{
  "arch": "crnn",
  "model": "CTC audio transcriber",
  "dataset": "read English sentences (LibriTTS-R)",
  "train_examples": 15625,
  "gain_aug_db": 10,
  "noise_aug": 0.01,
  "n_mels": 64,
  "hop_length": 160,
  "input": "log_mel",
  "spec_augment": true,
  "win_length": 512,
  "tokenizer": "word",
  "vocab_size": 8027,
  "norm": "batchnorm",
  "activation": "relu",
  "depths": [1, 2, 1],
  "kernel_size": 3,
  "stem": "single",
  "widths": [192, 240, 288],
  "rnn_width": 256,
  "rnn": "lstm",
  "bidirectional": false,
  "rnn_residual": true,
  "rnn_layers": 4,
  "optimizer": "adamw",
  "lr": 0.005,
  "beta1": 0.9,
  "beta2": 0.999,
  "eps": 1e-06,
  "steps": 2300,
  "batch_size": 64,
  "epochs": 9.4,
  "lr_schedule": "wsd",
  "decay_fraction": 0.4,
  "final_lr_fraction": 0,
  "warmup_steps": 230,
  "weight_decay": 0.1
}
Rows from block 3, named by matrix and row number. Each number is 200 + 40 x the weight over the matrix's rms, rounded and kept within 0 to 999. All counts start at 0.
# conv: width-3 conv (model.blocks.3.conv.weight, 288x240x3), inputs 0-47, a 3 kernel for each
conv.52,177,167,183,182,202,205,208,177,235,183,165,199,223,191,187,197,194,192,194,211,193,167,194,180,219,143,177,120,225,226,186,204,230,199,178,191,225,110,119,377,198,221,209,198,179,193,197,212,197,160,188,211,232,227,268,167,187,183,194,208,185,207,204,164,252,195,194,190,181,308,187,184,181,210,191,199,197,216,212,186,175,205,205,185,159,172,245,213,204,148,188,232,178,182,201,206,121,268,234,190,201,183,155,228,254,188,172,187,187,175,175,220,190,153,195,194,184,198,179,177,221,194,220,228,219,176,112,161,201,153,169,211,195,187,210,219,207,209,209,196,209,155,174,225
conv.53,206,166,178,193,204,225,203,139,202,224,229,191,184,222,217,172,221,243,231,233,201,230,232,208,202,181,220,133,76,292,211,183,256,198,208,234,224,196,133,238,170,153,246,197,152,211,208,210,140,249,276,155,220,220,235,186,203,204,198,195,184,219,233,234,224,174,215,223,198,212,184,113,225,239,241,119,185,228,175,190,199,180,194,213,201,257,215,175,195,191,173,174,171,239,213,184,211,192,265,191,196,241,218,197,181,181,175,227,193,207,208,204,220,223,169,217,271,242,211,175,226,169,177,187,146,223,213,191,178,162,163,183,200,229,255,215,200,154,186,238,232,164,159,197
conv.54,112,146,192,228,209,189,201,145,0,193,189,198,202,176,162,248,232,181,163,170,175,197,190,236,186,226,186,144,191,191,180,167,126,265,215,216,162,290,245,0,270,185,220,262,233,198,197,201,243,193,171,224,192,189,217,227,144,279,252,173,213,170,170,160,205,206,202,179,191,203,253,231,214,205,209,229,203,191,189,199,201,180,192,191,167,182,251,209,210,178,281,216,112,123,157,181,225,121,307,203,242,189,169,160,214,241,201,222,218,193,160,261,168,194,232,190,170,161,196,184,228,202,217,167,175,132,249,203,133,282,282,178,225,254,224,170,173,253,214,226,187,192,201,176
conv.55,134,182,185,197,211,174,166,88,172,191,210,154,217,205,156,193,191,219,175,202,209,181,219,249,179,239,206,155,137,99,247,209,163,183,185,167,175,184,225,108,117,286,152,165,132,117,150,162,210,176,218,209,220,209,181,172,175,196,299,255,227,202,175,152,174,218,176,211,229,137,240,241,167,149,196,185,204,198,208,226,184,186,172,205,142,153,214,171,254,203,267,480,224,162,218,237,156,179,177,190,181,210,147,154,118,195,218,191,205,193,185,171,231,288,203,189,199,192,219,203,203,186,283,164,266,214,180,297,261,245,245,243,175,153,187,173,170,219,166,165,217,204,209,272
conv.56,307,291,174,210,253,208,221,255,192,226,187,231,283,183,183,211,215,174,201,208,257,209,188,173,141,171,128,200,208,205,218,254,212,194,214,173,223,120,229,295,79,73,259,230,240,181,183,129,213,228,158,194,201,175,92,84,174,206,264,245,228,211,201,203,157,188,190,195,199,127,156,158,151,228,312,187,207,168,173,186,166,156,218,244,215,195,187,183,243,209,225,271,197,172,193,262,245,207,238,190,231,203,192,162,166,216,230,157,228,198,219,174,243,52,224,215,169,212,178,294,197,170,155,217,226,86,178,200,96,131,103,137,228,238,214,203,157,174,179,173,237,175,219,109
conv.57,217,199,206,187,148,130,198,182,182,188,186,171,207,183,157,220,207,219,208,212,161,197,236,215,175,225,220,231,90,186,297,218,181,204,187,153,122,225,221,166,260,263,248,172,206,236,177,266,237,252,225,193,239,178,194,182,163,217,222,136,193,196,188,192,225,193,194,170,128,185,182,147,257,192,196,147,231,183,196,167,158,234,217,183,299,241,223,195,204,229,240,192,131,132,157,166,261,273,177,199,210,246,159,245,190,207,169,170,214,200,164,190,277,236,240,201,236,107,161,160,213,212,255,175,185,0,212,212,145,195,207,183,237,228,220,182,160,205,246,224,203,182,203,218
conv.58,195,171,195,193,202,218,178,148,204,198,221,181,213,204,206,183,198,215,212,236,199,188,206,183,192,202,205,194,143,156,185,174,217,191,208,206,203,215,136,205,239,163,168,175,190,208,195,203,141,201,222,204,181,197,158,159,170,209,215,220,189,205,207,218,204,177,238,257,163,263,193,202,177,201,215,193,156,211,226,199,219,136,177,202,184,214,184,214,182,246,253,193,205,278,281,165,195,197,164,184,185,238,209,201,211,177,155,194,219,220,222,144,168,185,135,210,256,231,237,114,205,172,114,211,152,193,221,186,184,242,165,154,152,196,259,211,232,185,145,216,273,199,203,202
conv.59,356,297,154,194,199,200,207,175,137,258,235,174,240,257,128,181,223,236,274,204,141,203,219,218,168,158,224,238,90,184,228,223,203,175,206,212,234,181,139,215,206,228,230,172,253,189,206,173,189,224,244,163,149,206,178,203,244,210,219,223,229,254,154,250,175,188,247,198,112,114,150,116,209,246,251,124,158,236,173,184,168,187,177,164,231,222,180,196,201,189,216,197,188,284,187,110,215,182,293,175,143,247,221,197,146,145,199,222,215,175,133,154,190,195,201,241,227,308,227,89,186,185,193,218,136,162,190,178,153,222,201,250,184,217,286,255,259,117,139,185,212,208,151,172
conv.60,192,233,227,205,205,189,201,154,210,165,280,186,182,184,182,189,206,228,201,231,231,193,202,186,175,191,192,220,167,84,166,198,215,200,184,173,172,184,177,210,176,200,149,153,172,177,193,163,183,197,173,178,155,142,174,197,229,202,165,233,198,218,235,192,182,202,204,223,193,206,188,184,168,206,247,167,122,46,183,190,186,176,198,280,173,218,169,182,193,198,179,211,146,196,230,218,147,165,151,204,196,176,149,164,189,200,192,208,192,234,202,176,166,159,180,192,199,199,259,210,131,166,172,211,206,186,222,219,185,150,164,167,209,221,236,180,211,216,183,200,256,213,209,183
conv.61,412,147,130,189,167,214,269,221,215,201,184,200,191,199,202,206,192,187,185,212,220,207,163,208,235,162,132,180,223,177,224,193,192,230,208,204,313,110,204,274,137,137,319,245,219,223,218,258,212,172,227,245,163,224,199,222,269,175,269,235,195,184,181,188,141,183,158,218,195,213,238,262,213,251,245,226,194,260,184,202,228,187,214,227,210,164,263,205,216,168,183,202,287,183,208,163,236,182,246,220,205,204,168,147,213,241,194,227,212,239,271,204,197,193,226,201,229,201,200,136,296,214,207,230,193,227,230,202,229,258,89,300,213,229,220,254,111,163,213,217,207,197,194,193
conv.62,184,174,179,223,208,180,231,263,273,218,181,178,174,209,209,216,220,196,190,172,166,150,199,196,193,248,141,273,272,241,238,252,239,218,207,208,172,201,178,151,206,267,158,247,186,222,227,210,212,190,201,199,191,184,137,289,168,192,187,207,203,226,201,137,183,238,225,190,189,194,242,223,188,192,132,184,176,213,205,225,251,264,240,217,195,179,188,196,193,255,150,145,246,189,166,202,181,164,248,250,188,213,234,165,218,226,216,201,231,208,193,170,200,194,174,226,193,198,167,173,126,224,238,250,222,235,218,208,213,176,196,162,251,214,207,184,181,268,245,219,242,328,236,181
conv.63,223,189,174,177,202,215,206,191,268,214,210,190,194,206,228,204,195,206,185,170,184,230,178,198,229,180,237,264,186,157,190,201,210,230,223,230,213,134,211,261,117,191,209,140,186,192,212,203,187,202,205,170,93,207,189,172,202,159,164,195,162,253,204,237,180,180,207,193,163,173,206,293,211,164,180,200,166,207,174,171,261,188,202,191,250,215,181,128,164,193,174,129,174,234,195,131,264,170,102,193,145,208,227,229,182,223,191,207,169,193,206,205,152,193,181,212,211,220,223,138,255,248,159,211,174,197,197,234,207,237,175,160,212,211,221,283,112,189,222,233,215,198,155,172
conv.64,177,208,169,196,197,210,207,218,266,201,219,190,179,228,202,197,201,204,190,206,221,196,209,202,175,195,201,252,231,261,205,203,213,220,187,216,210,228,239,207,210,197,197,218,254,181,211,236,190,173,194,207,191,230,160,276,240,214,235,223,170,186,185,148,176,253,189,190,175,192,280,236,189,168,197,209,191,199,187,162,196,163,170,141,207,164,217,184,220,161,209,188,170,181,176,194,161,125,361,216,213,194,194,186,214,216,196,193,207,228,208,166,210,194,223,221,202,174,187,190,242,215,213,214,241,210,225,239,201,62,171,96,182,168,183,167,168,152,150,193,212,132,201,233
conv.65,164,222,183,178,211,212,160,187,228,205,206,210,211,221,204,195,236,202,246,218,201,243,264,168,209,174,208,230,214,312,207,203,288,184,231,208,208,170,128,161,98,82,290,215,83,241,274,185,175,196,196,187,180,144,257,150,161,219,181,217,188,205,221,259,202,147,237,183,188,169,131,115,207,205,227,166,155,173,169,167,151,154,187,185,180,247,200,186,167,193,147,154,209,238,185,206,236,306,256,218,203,224,187,228,209,197,251,203,222,208,207,229,231,75,175,239,220,221,194,203,190,192,188,225,151,184,187,167,196,154,181,150,189,208,248,163,233,166,196,181,223,162,192,234
conv.66,338,235,228,196,203,186,192,151,134,238,230,184,216,189,175,199,222,223,261,190,165,227,221,218,205,176,222,169,108,206,207,182,212,210,205,201,162,195,208,108,206,235,210,144,288,194,219,210,235,243,240,122,240,200,177,131,274,234,166,176,200,213,179,227,200,183,268,225,146,91,194,177,272,165,169,102,186,232,191,192,168,242,236,199,281,257,222,190,191,178,220,206,168,236,176,153,187,187,254,190,191,242,203,243,178,166,204,184,195,187,165,137,281,210,221,220,221,196,180,150,144,154,294,163,188,143,193,179,165,131,107,294,221,236,202,197,177,138,224,228,190,159,221,55
conv.67,217,257,176,218,203,198,187,220,97,268,230,188,199,173,188,201,212,234,288,202,211,212,199,218,230,180,196,163,123,120,185,175,217,201,199,223,240,184,245,239,178,207,196,236,178,240,190,182,205,188,218,181,137,154,150,239,151,200,237,205,206,185,190,185,196,219,347,209,198,149,193,173,220,233,208,209,184,203,207,191,214,162,171,191,217,187,189,168,159,235,225,239,254,285,204,202,145,170,260,200,124,188,180,161,203,213,232,212,230,202,173,212,202,175,202,206,220,313,178,209,213,206,146,205,191,191,189,255,210,230,284,262,151,196,231,218,252,239,186,204,252,157,213,174
conv.68,148,226,234,205,218,225,197,180,208,199,219,184,229,228,204,205,205,205,210,215,180,199,214,209,135,178,214,273,225,198,174,175,182,189,210,235,205,217,207,208,160,199,203,184,195,212,235,214,184,197,202,174,150,177,200,195,231,179,178,205,205,222,205,173,191,180,219,245,170,178,167,218,170,156,198,206,207,226,205,203,216,237,203,210,161,219,156,200,221,175,214,191,213,201,229,164,145,147,134,208,192,173,219,184,171,188,228,238,224,223,227,190,195,191,206,213,204,249,280,172,181,195,251,209,204,219,223,174,157,172,246,190,184,197,190,186,210,175,209,208,234,209,182,185
conv.69,193,184,175,189,197,192,195,171,189,207,223,211,198,193,194,214,190,211,186,201,195,197,227,216,163,174,183,145,217,172,168,178,158,205,213,196,184,203,206,192,164,169,184,185,183,170,196,202,194,208,197,205,210,175,201,194,207,198,198,171,212,219,244,180,181,190,212,191,173,241,207,221,153,190,180,220,226,186,231,194,231,198,203,189,179,199,176,197,211,216,197,199,170,194,165,144,118,139,161,181,186,183,141,182,168,191,200,208,210,228,199,216,202,187,205,206,210,227,188,211,173,157,65,181,184,179,205,209,115,188,191,119,202,196,195,211,196,218,199,220,246,218,210,143
conv.70,232,193,271,194,172,175,194,164,183,206,197,231,191,182,148,223,204,223,220,212,176,203,196,205,219,185,286,187,262,321,178,203,232,243,194,215,222,209,433,254,154,264,197,151,583,202,260,195,218,193,230,230,212,198,220,132,291,193,192,179,222,201,201,215,201,262,190,199,187,213,207,220,208,190,346,278,203,152,197,217,190,269,214,269,190,180,237,234,208,193,224,157,202,199,192,205,220,74,315,211,218,189,208,214,156,225,231,178,231,223,206,224,209,111,211,178,203,186,206,173,225,229,171,194,203,153,207,169,126,147,162,236,205,201,290,183,241,201,223,179,237,82,156,99
conv.71,156,161,254,231,219,186,204,242,170,177,190,188,215,179,143,291,188,175,133,155,163,196,199,183,133,204,238,164,206,236,201,195,153,260,233,196,79,271,268,38,219,225,152,304,371,242,183,184,359,206,185,198,246,266,219,191,256,194,190,168,214,168,186,96,214,258,142,148,146,141,191,214,192,200,216,329,267,251,257,224,203,230,198,203,347,165,203,165,185,183,249,185,193,104,124,141,223,164,142,244,215,249,181,186,231,252,232,168,202,186,175,241,212,161,349,166,119,139,205,148,199,299,211,169,184,134,145,173,240,369,236,196,293,214,213,176,110,191,217,205,162,172,177,173
conv.72,263,198,166,186,187,206,235,175,224,230,239,185,218,252,181,157,223,209,244,183,150,183,226,163,270,179,168,188,115,310,224,177,225,200,188,228,227,193,155,196,215,190,233,171,193,125,276,193,143,201,273,154,206,221,201,174,200,192,188,213,192,241,182,290,213,144,206,197,162,166,150,184,257,168,183,170,222,255,216,238,245,205,242,224,151,208,213,209,211,217,207,221,205,246,195,148,211,162,221,163,166,294,187,286,174,179,198,209,185,213,183,132,286,143,165,244,196,237,239,138,166,170,225,217,129,282,187,148,199,135,210,247,190,191,197,129,235,156,180,187,172,166,146,222
conv.73,240,234,191,251,231,207,164,125,260,205,227,196,225,263,213,200,185,225,229,225,217,224,221,207,222,243,198,113,0,58,211,185,195,198,155,182,264,218,160,240,151,374,216,196,267,136,164,204,225,186,169,235,202,145,202,213,252,204,258,299,218,234,216,259,212,184,222,212,219,202,146,305,182,157,202,210,170,180,228,212,199,188,163,202,148,146,209,198,211,214,310,299,218,232,236,205,206,175,72,215,178,181,180,202,207,212,171,174,234,232,244,227,242,156,198,181,214,235,248,148,159,199,269,218,251,234,176,256,197,284,246,204,182,172,184,227,185,230,131,176,222,194,308,258
conv.74,218,250,242,200,191,205,192,223,155,217,248,220,208,198,198,212,187,193,211,223,220,214,223,213,197,211,241,273,244,180,215,209,190,207,191,182,222,198,200,206,149,109,169,210,208,203,207,185,201,200,182,198,209,248,166,212,200,195,229,223,202,204,206,207,171,223,220,213,231,170,241,174,154,171,219,222,200,220,185,195,205,156,149,160,187,249,170,187,182,199,183,162,177,241,220,225,322,231,242,195,189,147,220,218,162,237,222,157,204,205,203,231,209,216,212,177,175,217,263,225,201,317,169,166,165,116,185,190,228,224,264,178,199,191,144,216,191,198,170,161,181,176,193,148
conv.75,225,192,187,202,200,195,219,218,219,210,217,210,184,204,202,218,217,212,210,226,164,195,206,141,222,250,176,158,281,261,206,213,218,210,168,175,189,203,192,208,191,177,209,223,205,192,221,192,217,191,188,204,214,240,176,212,233,211,227,250,204,196,207,120,234,171,195,186,214,366,211,268,150,223,179,228,186,224,225,227,231,157,183,192,211,146,208,170,203,191,211,171,257,156,164,180,156,191,230,193,203,197,134,152,303,161,177,195,227,231,227,160,182,209,223,199,188,200,195,190,234,123,181,170,196,212,180,231,206,244,179,182,192,181,195,212,173,140,176,199,237,161,226,245
conv.76,195,184,196,228,224,269,174,209,127,227,201,205,229,171,192,205,204,174,192,201,204,181,197,173,177,209,187,96,187,78,179,189,146,199,194,204,207,208,201,242,166,119,161,167,151,173,178,188,205,200,183,185,218,185,207,114,61,175,219,205,248,238,255,167,202,236,183,184,187,258,198,223,179,199,159,151,191,149,215,204,250,206,200,173,173,146,159,189,223,193,217,269,221,187,179,158,69,154,202,175,190,178,150,176,169,216,216,288,235,257,257,187,199,192,222,211,211,210,197,198,166,157,108,193,180,130,217,226,61,172,138,143,193,207,172,201,180,181,202,211,185,209,194,127
conv.77,204,184,177,247,198,179,111,228,208,192,225,122,183,206,187,182,194,224,210,196,196,144,162,178,219,218,217,185,211,278,178,199,200,234,126,156,185,225,153,115,310,209,190,199,211,151,182,245,181,153,194,211,137,190,168,186,189,222,195,233,175,197,165,168,110,174,179,175,170,153,364,277,207,206,218,196,147,178,236,207,195,153,169,184,166,140,138,227,184,206,187,149,242,193,174,186,131,87,243,235,217,212,187,174,167,209,186,209,201,240,168,177,184,185,149,188,211,209,173,131,182,229,215,262,203,192,333,228,151,155,183,155,176,198,209,195,243,197,170,206,212,203,219,208
conv.78,269,232,177,182,199,208,161,238,140,218,133,161,192,97,121,192,208,226,241,195,217,233,200,208,239,232,186,113,175,101,213,183,178,195,175,162,354,36,160,359,328,123,194,153,322,183,74,201,227,233,228,192,249,269,142,135,236,156,178,208,193,192,171,252,207,268,211,185,196,224,245,123,148,217,263,206,127,198,147,154,222,175,242,280,230,150,198,161,170,228,110,141,206,221,200,224,128,153,363,224,168,198,138,153,262,215,203,213,211,202,179,208,273,222,218,204,192,222,89,177,272,206,183,241,92,2,184,103,172,253,102,233,214,227,212,236,220,194,120,190,249,203,267,142
conv.79,264,173,160,198,205,208,180,210,236,213,225,211,219,247,203,183,212,232,230,219,204,192,210,169,262,191,208,177,153,311,224,159,252,175,221,237,275,224,184,178,228,149,266,203,195,185,222,220,136,197,214,164,196,159,211,214,225,197,215,222,170,216,236,256,205,178,235,223,187,245,247,196,225,219,237,157,188,232,153,200,191,127,166,191,115,170,212,229,180,206,205,203,164,243,213,172,200,156,210,187,202,236,181,200,198,182,206,215,184,218,225,196,212,165,169,224,234,246,221,172,214,222,222,230,150,231,254,224,211,171,217,182,184,199,258,165,230,198,172,199,254,167,164,220
conv.80,156,252,151,200,187,194,172,228,184,210,239,173,239,167,132,196,203,263,246,254,233,173,230,240,191,203,144,203,182,307,245,204,186,169,192,205,187,247,206,145,198,185,173,199,187,244,208,172,190,162,224,171,207,232,96,217,237,212,240,220,206,132,147,176,192,215,217,273,191,100,129,137,199,262,284,182,204,248,194,196,202,227,173,231,180,181,169,182,179,183,209,187,194,217,248,214,260,159,211,190,187,214,247,141,167,201,181,183,241,230,192,201,230,214,210,195,246,225,242,185,185,207,176,190,206,207,221,249,182,197,239,247,145,157,287,188,223,214,171,159,235,162,201,203
conv.81,202,177,204,201,221,219,181,142,155,217,200,188,211,187,189,202,219,248,262,257,200,180,199,205,207,138,184,136,154,139,156,191,229,156,202,249,161,124,159,254,152,162,233,210,240,228,214,229,192,187,226,195,159,165,286,211,199,254,221,235,210,199,228,171,223,165,208,198,187,184,123,138,231,228,232,179,169,148,158,173,182,207,229,222,205,184,238,212,189,179,189,187,199,223,192,154,175,263,197,176,126,186,206,201,223,188,204,220,246,248,216,173,153,157,196,217,232,176,165,185,208,153,175,174,174,218,199,185,155,201,104,182,183,182,233,209,193,195,181,224,211,163,160,153
conv.82,108,152,135,199,219,205,160,190,196,174,214,183,254,284,216,161,197,216,194,194,200,186,230,196,175,227,226,140,66,236,289,170,188,191,224,226,216,223,156,245,212,135,91,159,129,191,172,149,138,218,221,166,200,187,132,245,202,203,198,220,194,215,207,144,164,220,223,195,192,240,207,221,145,218,225,166,269,270,209,281,222,185,142,198,158,209,155,198,208,224,246,268,190,212,202,208,150,243,151,200,169,213,147,95,146,225,224,169,162,193,175,166,227,192,159,239,208,260,219,158,196,250,242,250,193,327,214,169,200,210,377,197,176,188,221,219,207,196,248,208,284,223,186,197
conv.83,125,167,203,225,220,217,176,257,255,183,241,192,181,205,194,205,198,239,220,246,194,190,236,197,134,248,239,258,253,237,271,206,177,212,212,214,198,296,266,282,125,136,172,241,237,203,164,151,184,183,233,187,231,235,185,196,234,236,222,195,182,202,212,160,199,264,207,214,186,168,187,150,257,240,229,232,237,245,222,181,208,90,54,148,201,196,170,178,180,170,214,221,180,224,247,184,399,279,223,161,207,218,213,169,193,222,237,190,182,181,176,188,210,188,197,194,236,232,240,198,266,246,174,155,149,216,201,245,231,290,284,173,170,196,272,222,217,219,131,145,235,160,181,222
conv.84,199,208,239,195,201,219,194,157,214,179,219,257,170,223,268,182,186,203,181,238,248,180,212,222,129,185,210,277,258,154,157,230,205,173,201,185,144,248,202,158,186,181,156,163,171,189,203,190,165,203,214,174,200,179,172,160,212,206,196,221,186,231,226,161,162,189,195,228,251,218,179,193,156,162,212,198,192,181,168,210,174,188,206,235,188,215,225,201,217,188,182,268,192,193,248,253,157,243,166,203,219,152,215,210,197,181,191,201,199,203,210,205,173,213,180,198,221,174,229,225,206,185,220,209,219,190,271,202,185,194,236,210,185,183,207,212,218,242,182,219,221,228,193,184
conv.85,264,236,194,160,224,222,294,273,108,179,231,216,187,202,192,167,179,181,173,243,174,165,193,236,159,114,189,382,191,232,292,194,192,203,186,209,155,170,117,206,122,92,208,138,166,234,211,200,252,170,202,251,247,301,208,183,219,115,177,229,173,210,179,113,211,183,171,270,183,129,175,197,173,110,184,322,216,218,203,212,257,204,196,233,242,168,289,113,166,199,134,235,221,164,213,175,157,115,314,262,219,173,205,175,280,214,205,217,195,205,216,218,196,225,186,176,186,174,268,173,236,135,184,208,232,186,152,191,190,250,167,187,225,148,209,197,228,147,190,175,240,268,234,159
conv.86,68,129,302,180,181,173,155,155,333,210,209,197,202,232,237,161,218,197,172,204,219,193,228,155,145,261,202,173,171,385,199,129,176,193,230,253,148,359,112,192,299,129,151,197,162,207,195,167,120,243,246,192,261,236,198,271,292,171,151,128,223,176,202,136,246,178,289,199,195,297,177,182,169,203,197,312,320,273,187,241,197,149,102,192,153,264,166,229,209,170,214,155,124,285,235,264,58,258,0,205,228,252,260,162,200,180,240,216,172,145,186,241,246,124,155,241,206,268,255,248,196,193,160,183,157,302,225,98,188,242,267,187,129,185,231,208,186,198,173,198,238,142,181,321
conv.87,248,152,149,205,183,211,203,249,173,192,211,198,193,226,291,196,185,197,206,215,210,207,202,197,186,283,234,171,54,140,258,233,167,196,172,185,178,229,127,255,172,250,212,260,125,181,141,252,182,210,210,207,233,218,157,205,159,203,191,193,199,217,190,158,216,184,215,211,195,194,217,160,213,220,147,123,231,248,181,168,219,189,139,156,224,186,184,219,237,203,169,208,143,207,205,187,272,327,98,166,220,245,186,136,207,201,199,206,188,189,208,164,224,251,187,191,195,194,207,223,205,214,177,206,235,200,195,216,257,140,158,210,232,198,170,204,171,231,228,235,173,278,124,119
conv.88,211,236,244,202,206,178,168,250,258,193,148,169,192,176,189,240,201,164,185,93,124,211,184,202,175,178,235,242,310,201,173,258,193,210,218,200,178,184,269,115,235,296,149,225,310,243,205,200,316,218,120,278,215,179,153,234,316,168,190,177,237,178,168,200,177,224,189,148,200,107,206,272,130,227,204,304,225,200,222,220,211,286,264,206,282,191,135,183,205,227,166,140,227,157,112,209,222,175,169,258,237,177,264,186,166,231,199,195,201,192,191,230,185,215,271,195,114,189,154,190,179,256,263,184,251,252,171,183,229,252,209,256,248,237,156,203,166,217,242,202,177,185,189,152
conv.89,163,223,178,208,215,230,229,251,23,210,216,217,245,195,200,235,214,193,218,217,197,223,222,209,205,251,185,189,258,299,206,183,181,256,230,248,222,209,202,236,213,178,181,203,218,239,227,202,236,214,215,184,217,225,184,203,236,220,178,159,207,162,183,145,194,212,249,257,230,156,216,234,139,194,135,202,256,244,199,207,202,184,184,213,216,216,221,189,199,190,179,191,171,198,230,204,177,112,223,200,199,213,147,168,160,239,175,259,234,221,176,238,239,267,229,207,178,220,237,244,213,246,209,205,211,220,192,192,201,193,206,220,215,197,200,182,209,195,232,196,183,264,180,122
conv.90,162,204,217,209,179,202,221,170,284,180,101,213,216,166,222,198,199,171,132,162,161,259,173,222,190,179,181,191,269,175,140,191,207,220,229,204,207,205,170,159,150,167,149,155,252,210,203,231,321,176,186,237,169,214,237,219,153,220,211,128,205,198,202,216,187,215,179,190,175,90,222,257,184,195,193,287,151,206,202,198,266,160,234,185,284,181,232,150,212,188,196,175,273,154,164,164,217,143,254,200,187,190,213,138,265,190,204,241,185,174,196,315,159,230,250,191,149,203,157,212,211,223,234,157,123,218,178,187,238,454,165,236,195,223,171,214,154,210,200,277,147,87,106,182
conv.91,201,207,187,238,213,152,175,244,253,190,197,166,233,211,185,254,208,184,188,192,201,213,182,159,186,174,201,177,167,276,204,237,240,243,199,145,138,159,202,148,187,161,188,211,220,185,176,179,249,182,140,217,170,160,130,201,288,208,243,259,194,214,191,215,155,187,181,187,200,169,239,238,193,250,295,226,215,159,238,209,190,195,200,174,211,174,178,211,238,222,234,232,201,185,183,216,266,161,214,199,193,203,155,153,173,219,196,128,206,199,235,232,156,120,240,200,157,172,173,178,210,211,158,221,203,156,152,165,253,207,167,159,207,210,210,185,169,178,215,204,236,173,204,218
conv.92,191,147,221,227,177,177,175,147,182,165,229,230,148,196,187,221,198,214,164,221,205,176,206,214,204,263,201,244,284,86,180,248,145,201,187,201,178,296,164,197,208,184,179,150,146,234,199,180,210,169,240,192,236,238,203,152,209,228,206,208,211,219,224,187,244,210,183,226,192,197,211,200,203,152,193,235,191,225,181,177,205,195,196,235,188,201,197,174,179,233,232,186,186,156,215,190,165,296,110,220,192,233,249,193,215,188,222,186,200,168,199,200,266,250,213,191,216,148,283,233,215,170,217,180,180,225,211,198,249,331,203,310,191,195,189,290,75,288,206,207,230,325,171,204
conv.93,344,154,160,212,230,197,269,206,76,229,248,192,237,237,157,196,211,197,286,253,252,190,170,222,210,204,182,323,91,75,122,171,78,181,185,192,231,182,171,216,167,165,211,192,269,183,197,162,184,211,207,176,153,217,198,205,305,188,208,323,247,226,141,266,176,201,195,247,174,153,170,226,249,178,218,191,224,155,196,209,177,209,218,176,149,165,197,198,157,122,207,196,213,257,247,181,270,184,347,170,186,102,201,218,199,210,203,126,249,227,226,209,191,193,207,202,191,248,267,176,172,253,201,205,207,105,205,184,134,218,310,324,188,142,197,266,202,182,187,203,196,215,151,128
conv.94,244,254,201,236,222,268,195,139,194,228,225,218,249,266,213,204,196,198,234,221,170,195,204,154,196,191,200,148,138,123,234,162,150,207,214,193,225,222,157,218,150,314,203,186,117,188,211,184,219,210,194,224,128,141,126,121,54,221,232,203,207,243,225,233,233,163,243,208,156,214,200,306,142,171,171,197,199,122,221,196,220,171,185,186,171,202,171,169,223,257,202,183,105,233,207,149,193,247,102,212,168,165,197,226,194,205,162,241,239,237,245,200,218,139,223,214,176,247,226,96,176,241,267,276,245,137,211,191,103,243,211,147,184,165,194,211,179,272,118,155,139,234,253,240
conv.95,132,237,185,200,170,203,113,218,227,215,268,238,226,175,222,179,192,229,175,259,245,191,218,190,156,149,223,263,180,138,271,94,156,209,162,217,242,206,220,383,436,215,164,127,266,131,165,195,173,197,200,209,232,240,217,77,232,158,176,234,176,218,221,250,217,163,193,203,220,257,183,237,200,162,285,202,172,202,178,153,212,203,218,169,134,245,179,186,250,213,47,188,189,226,237,205,197,230,180,213,176,209,183,203,125,256,230,176,136,181,234,290,221,199,125,166,266,229,265,237,266,213,227,246,187,194,140,202,232,206,270,121,194,188,242,103,404,105,133,197,224,103,182,262
conv.96,161,161,195,188,192,193,219,186,213,169,197,207,157,188,202,198,205,196,174,207,213,174,204,189,140,215,209,201,243,186,196,229,182,190,191,194,167,229,184,192,150,176,169,186,185,188,178,184,162,191,191,149,191,196,162,164,194,193,191,201,177,199,216,164,225,215,192,200,217,279,185,175,164,218,214,167,193,174,185,210,204,167,181,235,165,197,189,194,215,207,206,237,152,187,219,210,143,247,137,192,203,181,178,161,208,174,214,204,174,192,192,163,175,217,178,190,191,166,211,185,192,169,187,203,220,200,193,228,218,150,181,224,200,195,203,194,176,216,169,181,239,197,178,175
conv.97,234,145,86,176,199,204,182,149,159,239,226,191,218,221,206,189,226,232,273,235,165,210,205,213,216,198,199,136,67,241,208,179,178,188,205,219,191,194,141,197,166,118,198,169,162,193,228,244,174,236,324,166,171,266,194,211,198,201,202,206,179,230,211,188,169,191,291,230,182,191,178,137,230,210,202,145,159,232,186,189,216,179,213,229,227,245,198,201,164,219,195,209,188,302,223,113,231,176,186,169,132,247,228,187,197,151,134,192,212,213,191,138,209,263,169,252,272,317,220,122,188,167,137,137,37,216,202,194,191,174,183,153,177,214,255,216,202,172,213,257,249,114,104,168
conv.98,216,188,142,206,209,205,199,274,122,186,180,200,226,207,181,203,194,203,209,201,211,183,224,230,217,227,186,125,245,423,248,233,218,192,200,240,216,231,282,221,117,231,205,131,138,230,189,207,213,200,201,152,209,225,167,190,271,226,210,177,219,201,176,190,174,201,192,218,234,156,190,159,233,247,191,136,223,265,171,185,178,233,229,333,187,185,208,252,210,155,192,198,155,172,267,219,319,212,215,192,208,239,173,184,153,213,175,255,207,207,184,188,238,322,225,206,195,181,243,285,172,185,251,216,306,313,187,205,237,169,216,238,191,195,216,221,218,218,187,223,252,291,181,88
conv.99,260,269,155,211,178,193,203,173,206,155,169,220,166,207,192,190,195,202,165,216,241,160,185,226,221,188,164,121,147,245,193,188,172,184,160,204,248,222,196,311,157,49,245,240,196,170,211,218,186,157,198,192,213,227,156,173,182,173,272,282,166,183,168,161,200,228,153,209,217,187,210,196,135,168,206,159,204,227,201,196,201,123,126,246,158,156,267,157,214,186,249,354,244,137,239,242,48,134,218,187,182,200,143,165,198,170,207,201,195,232,215,132,198,228,194,212,220,148,236,222,209,231,207,189,208,214,179,237,257,199,268,272,177,176,213,206,212,198,183,204,272,262,242,227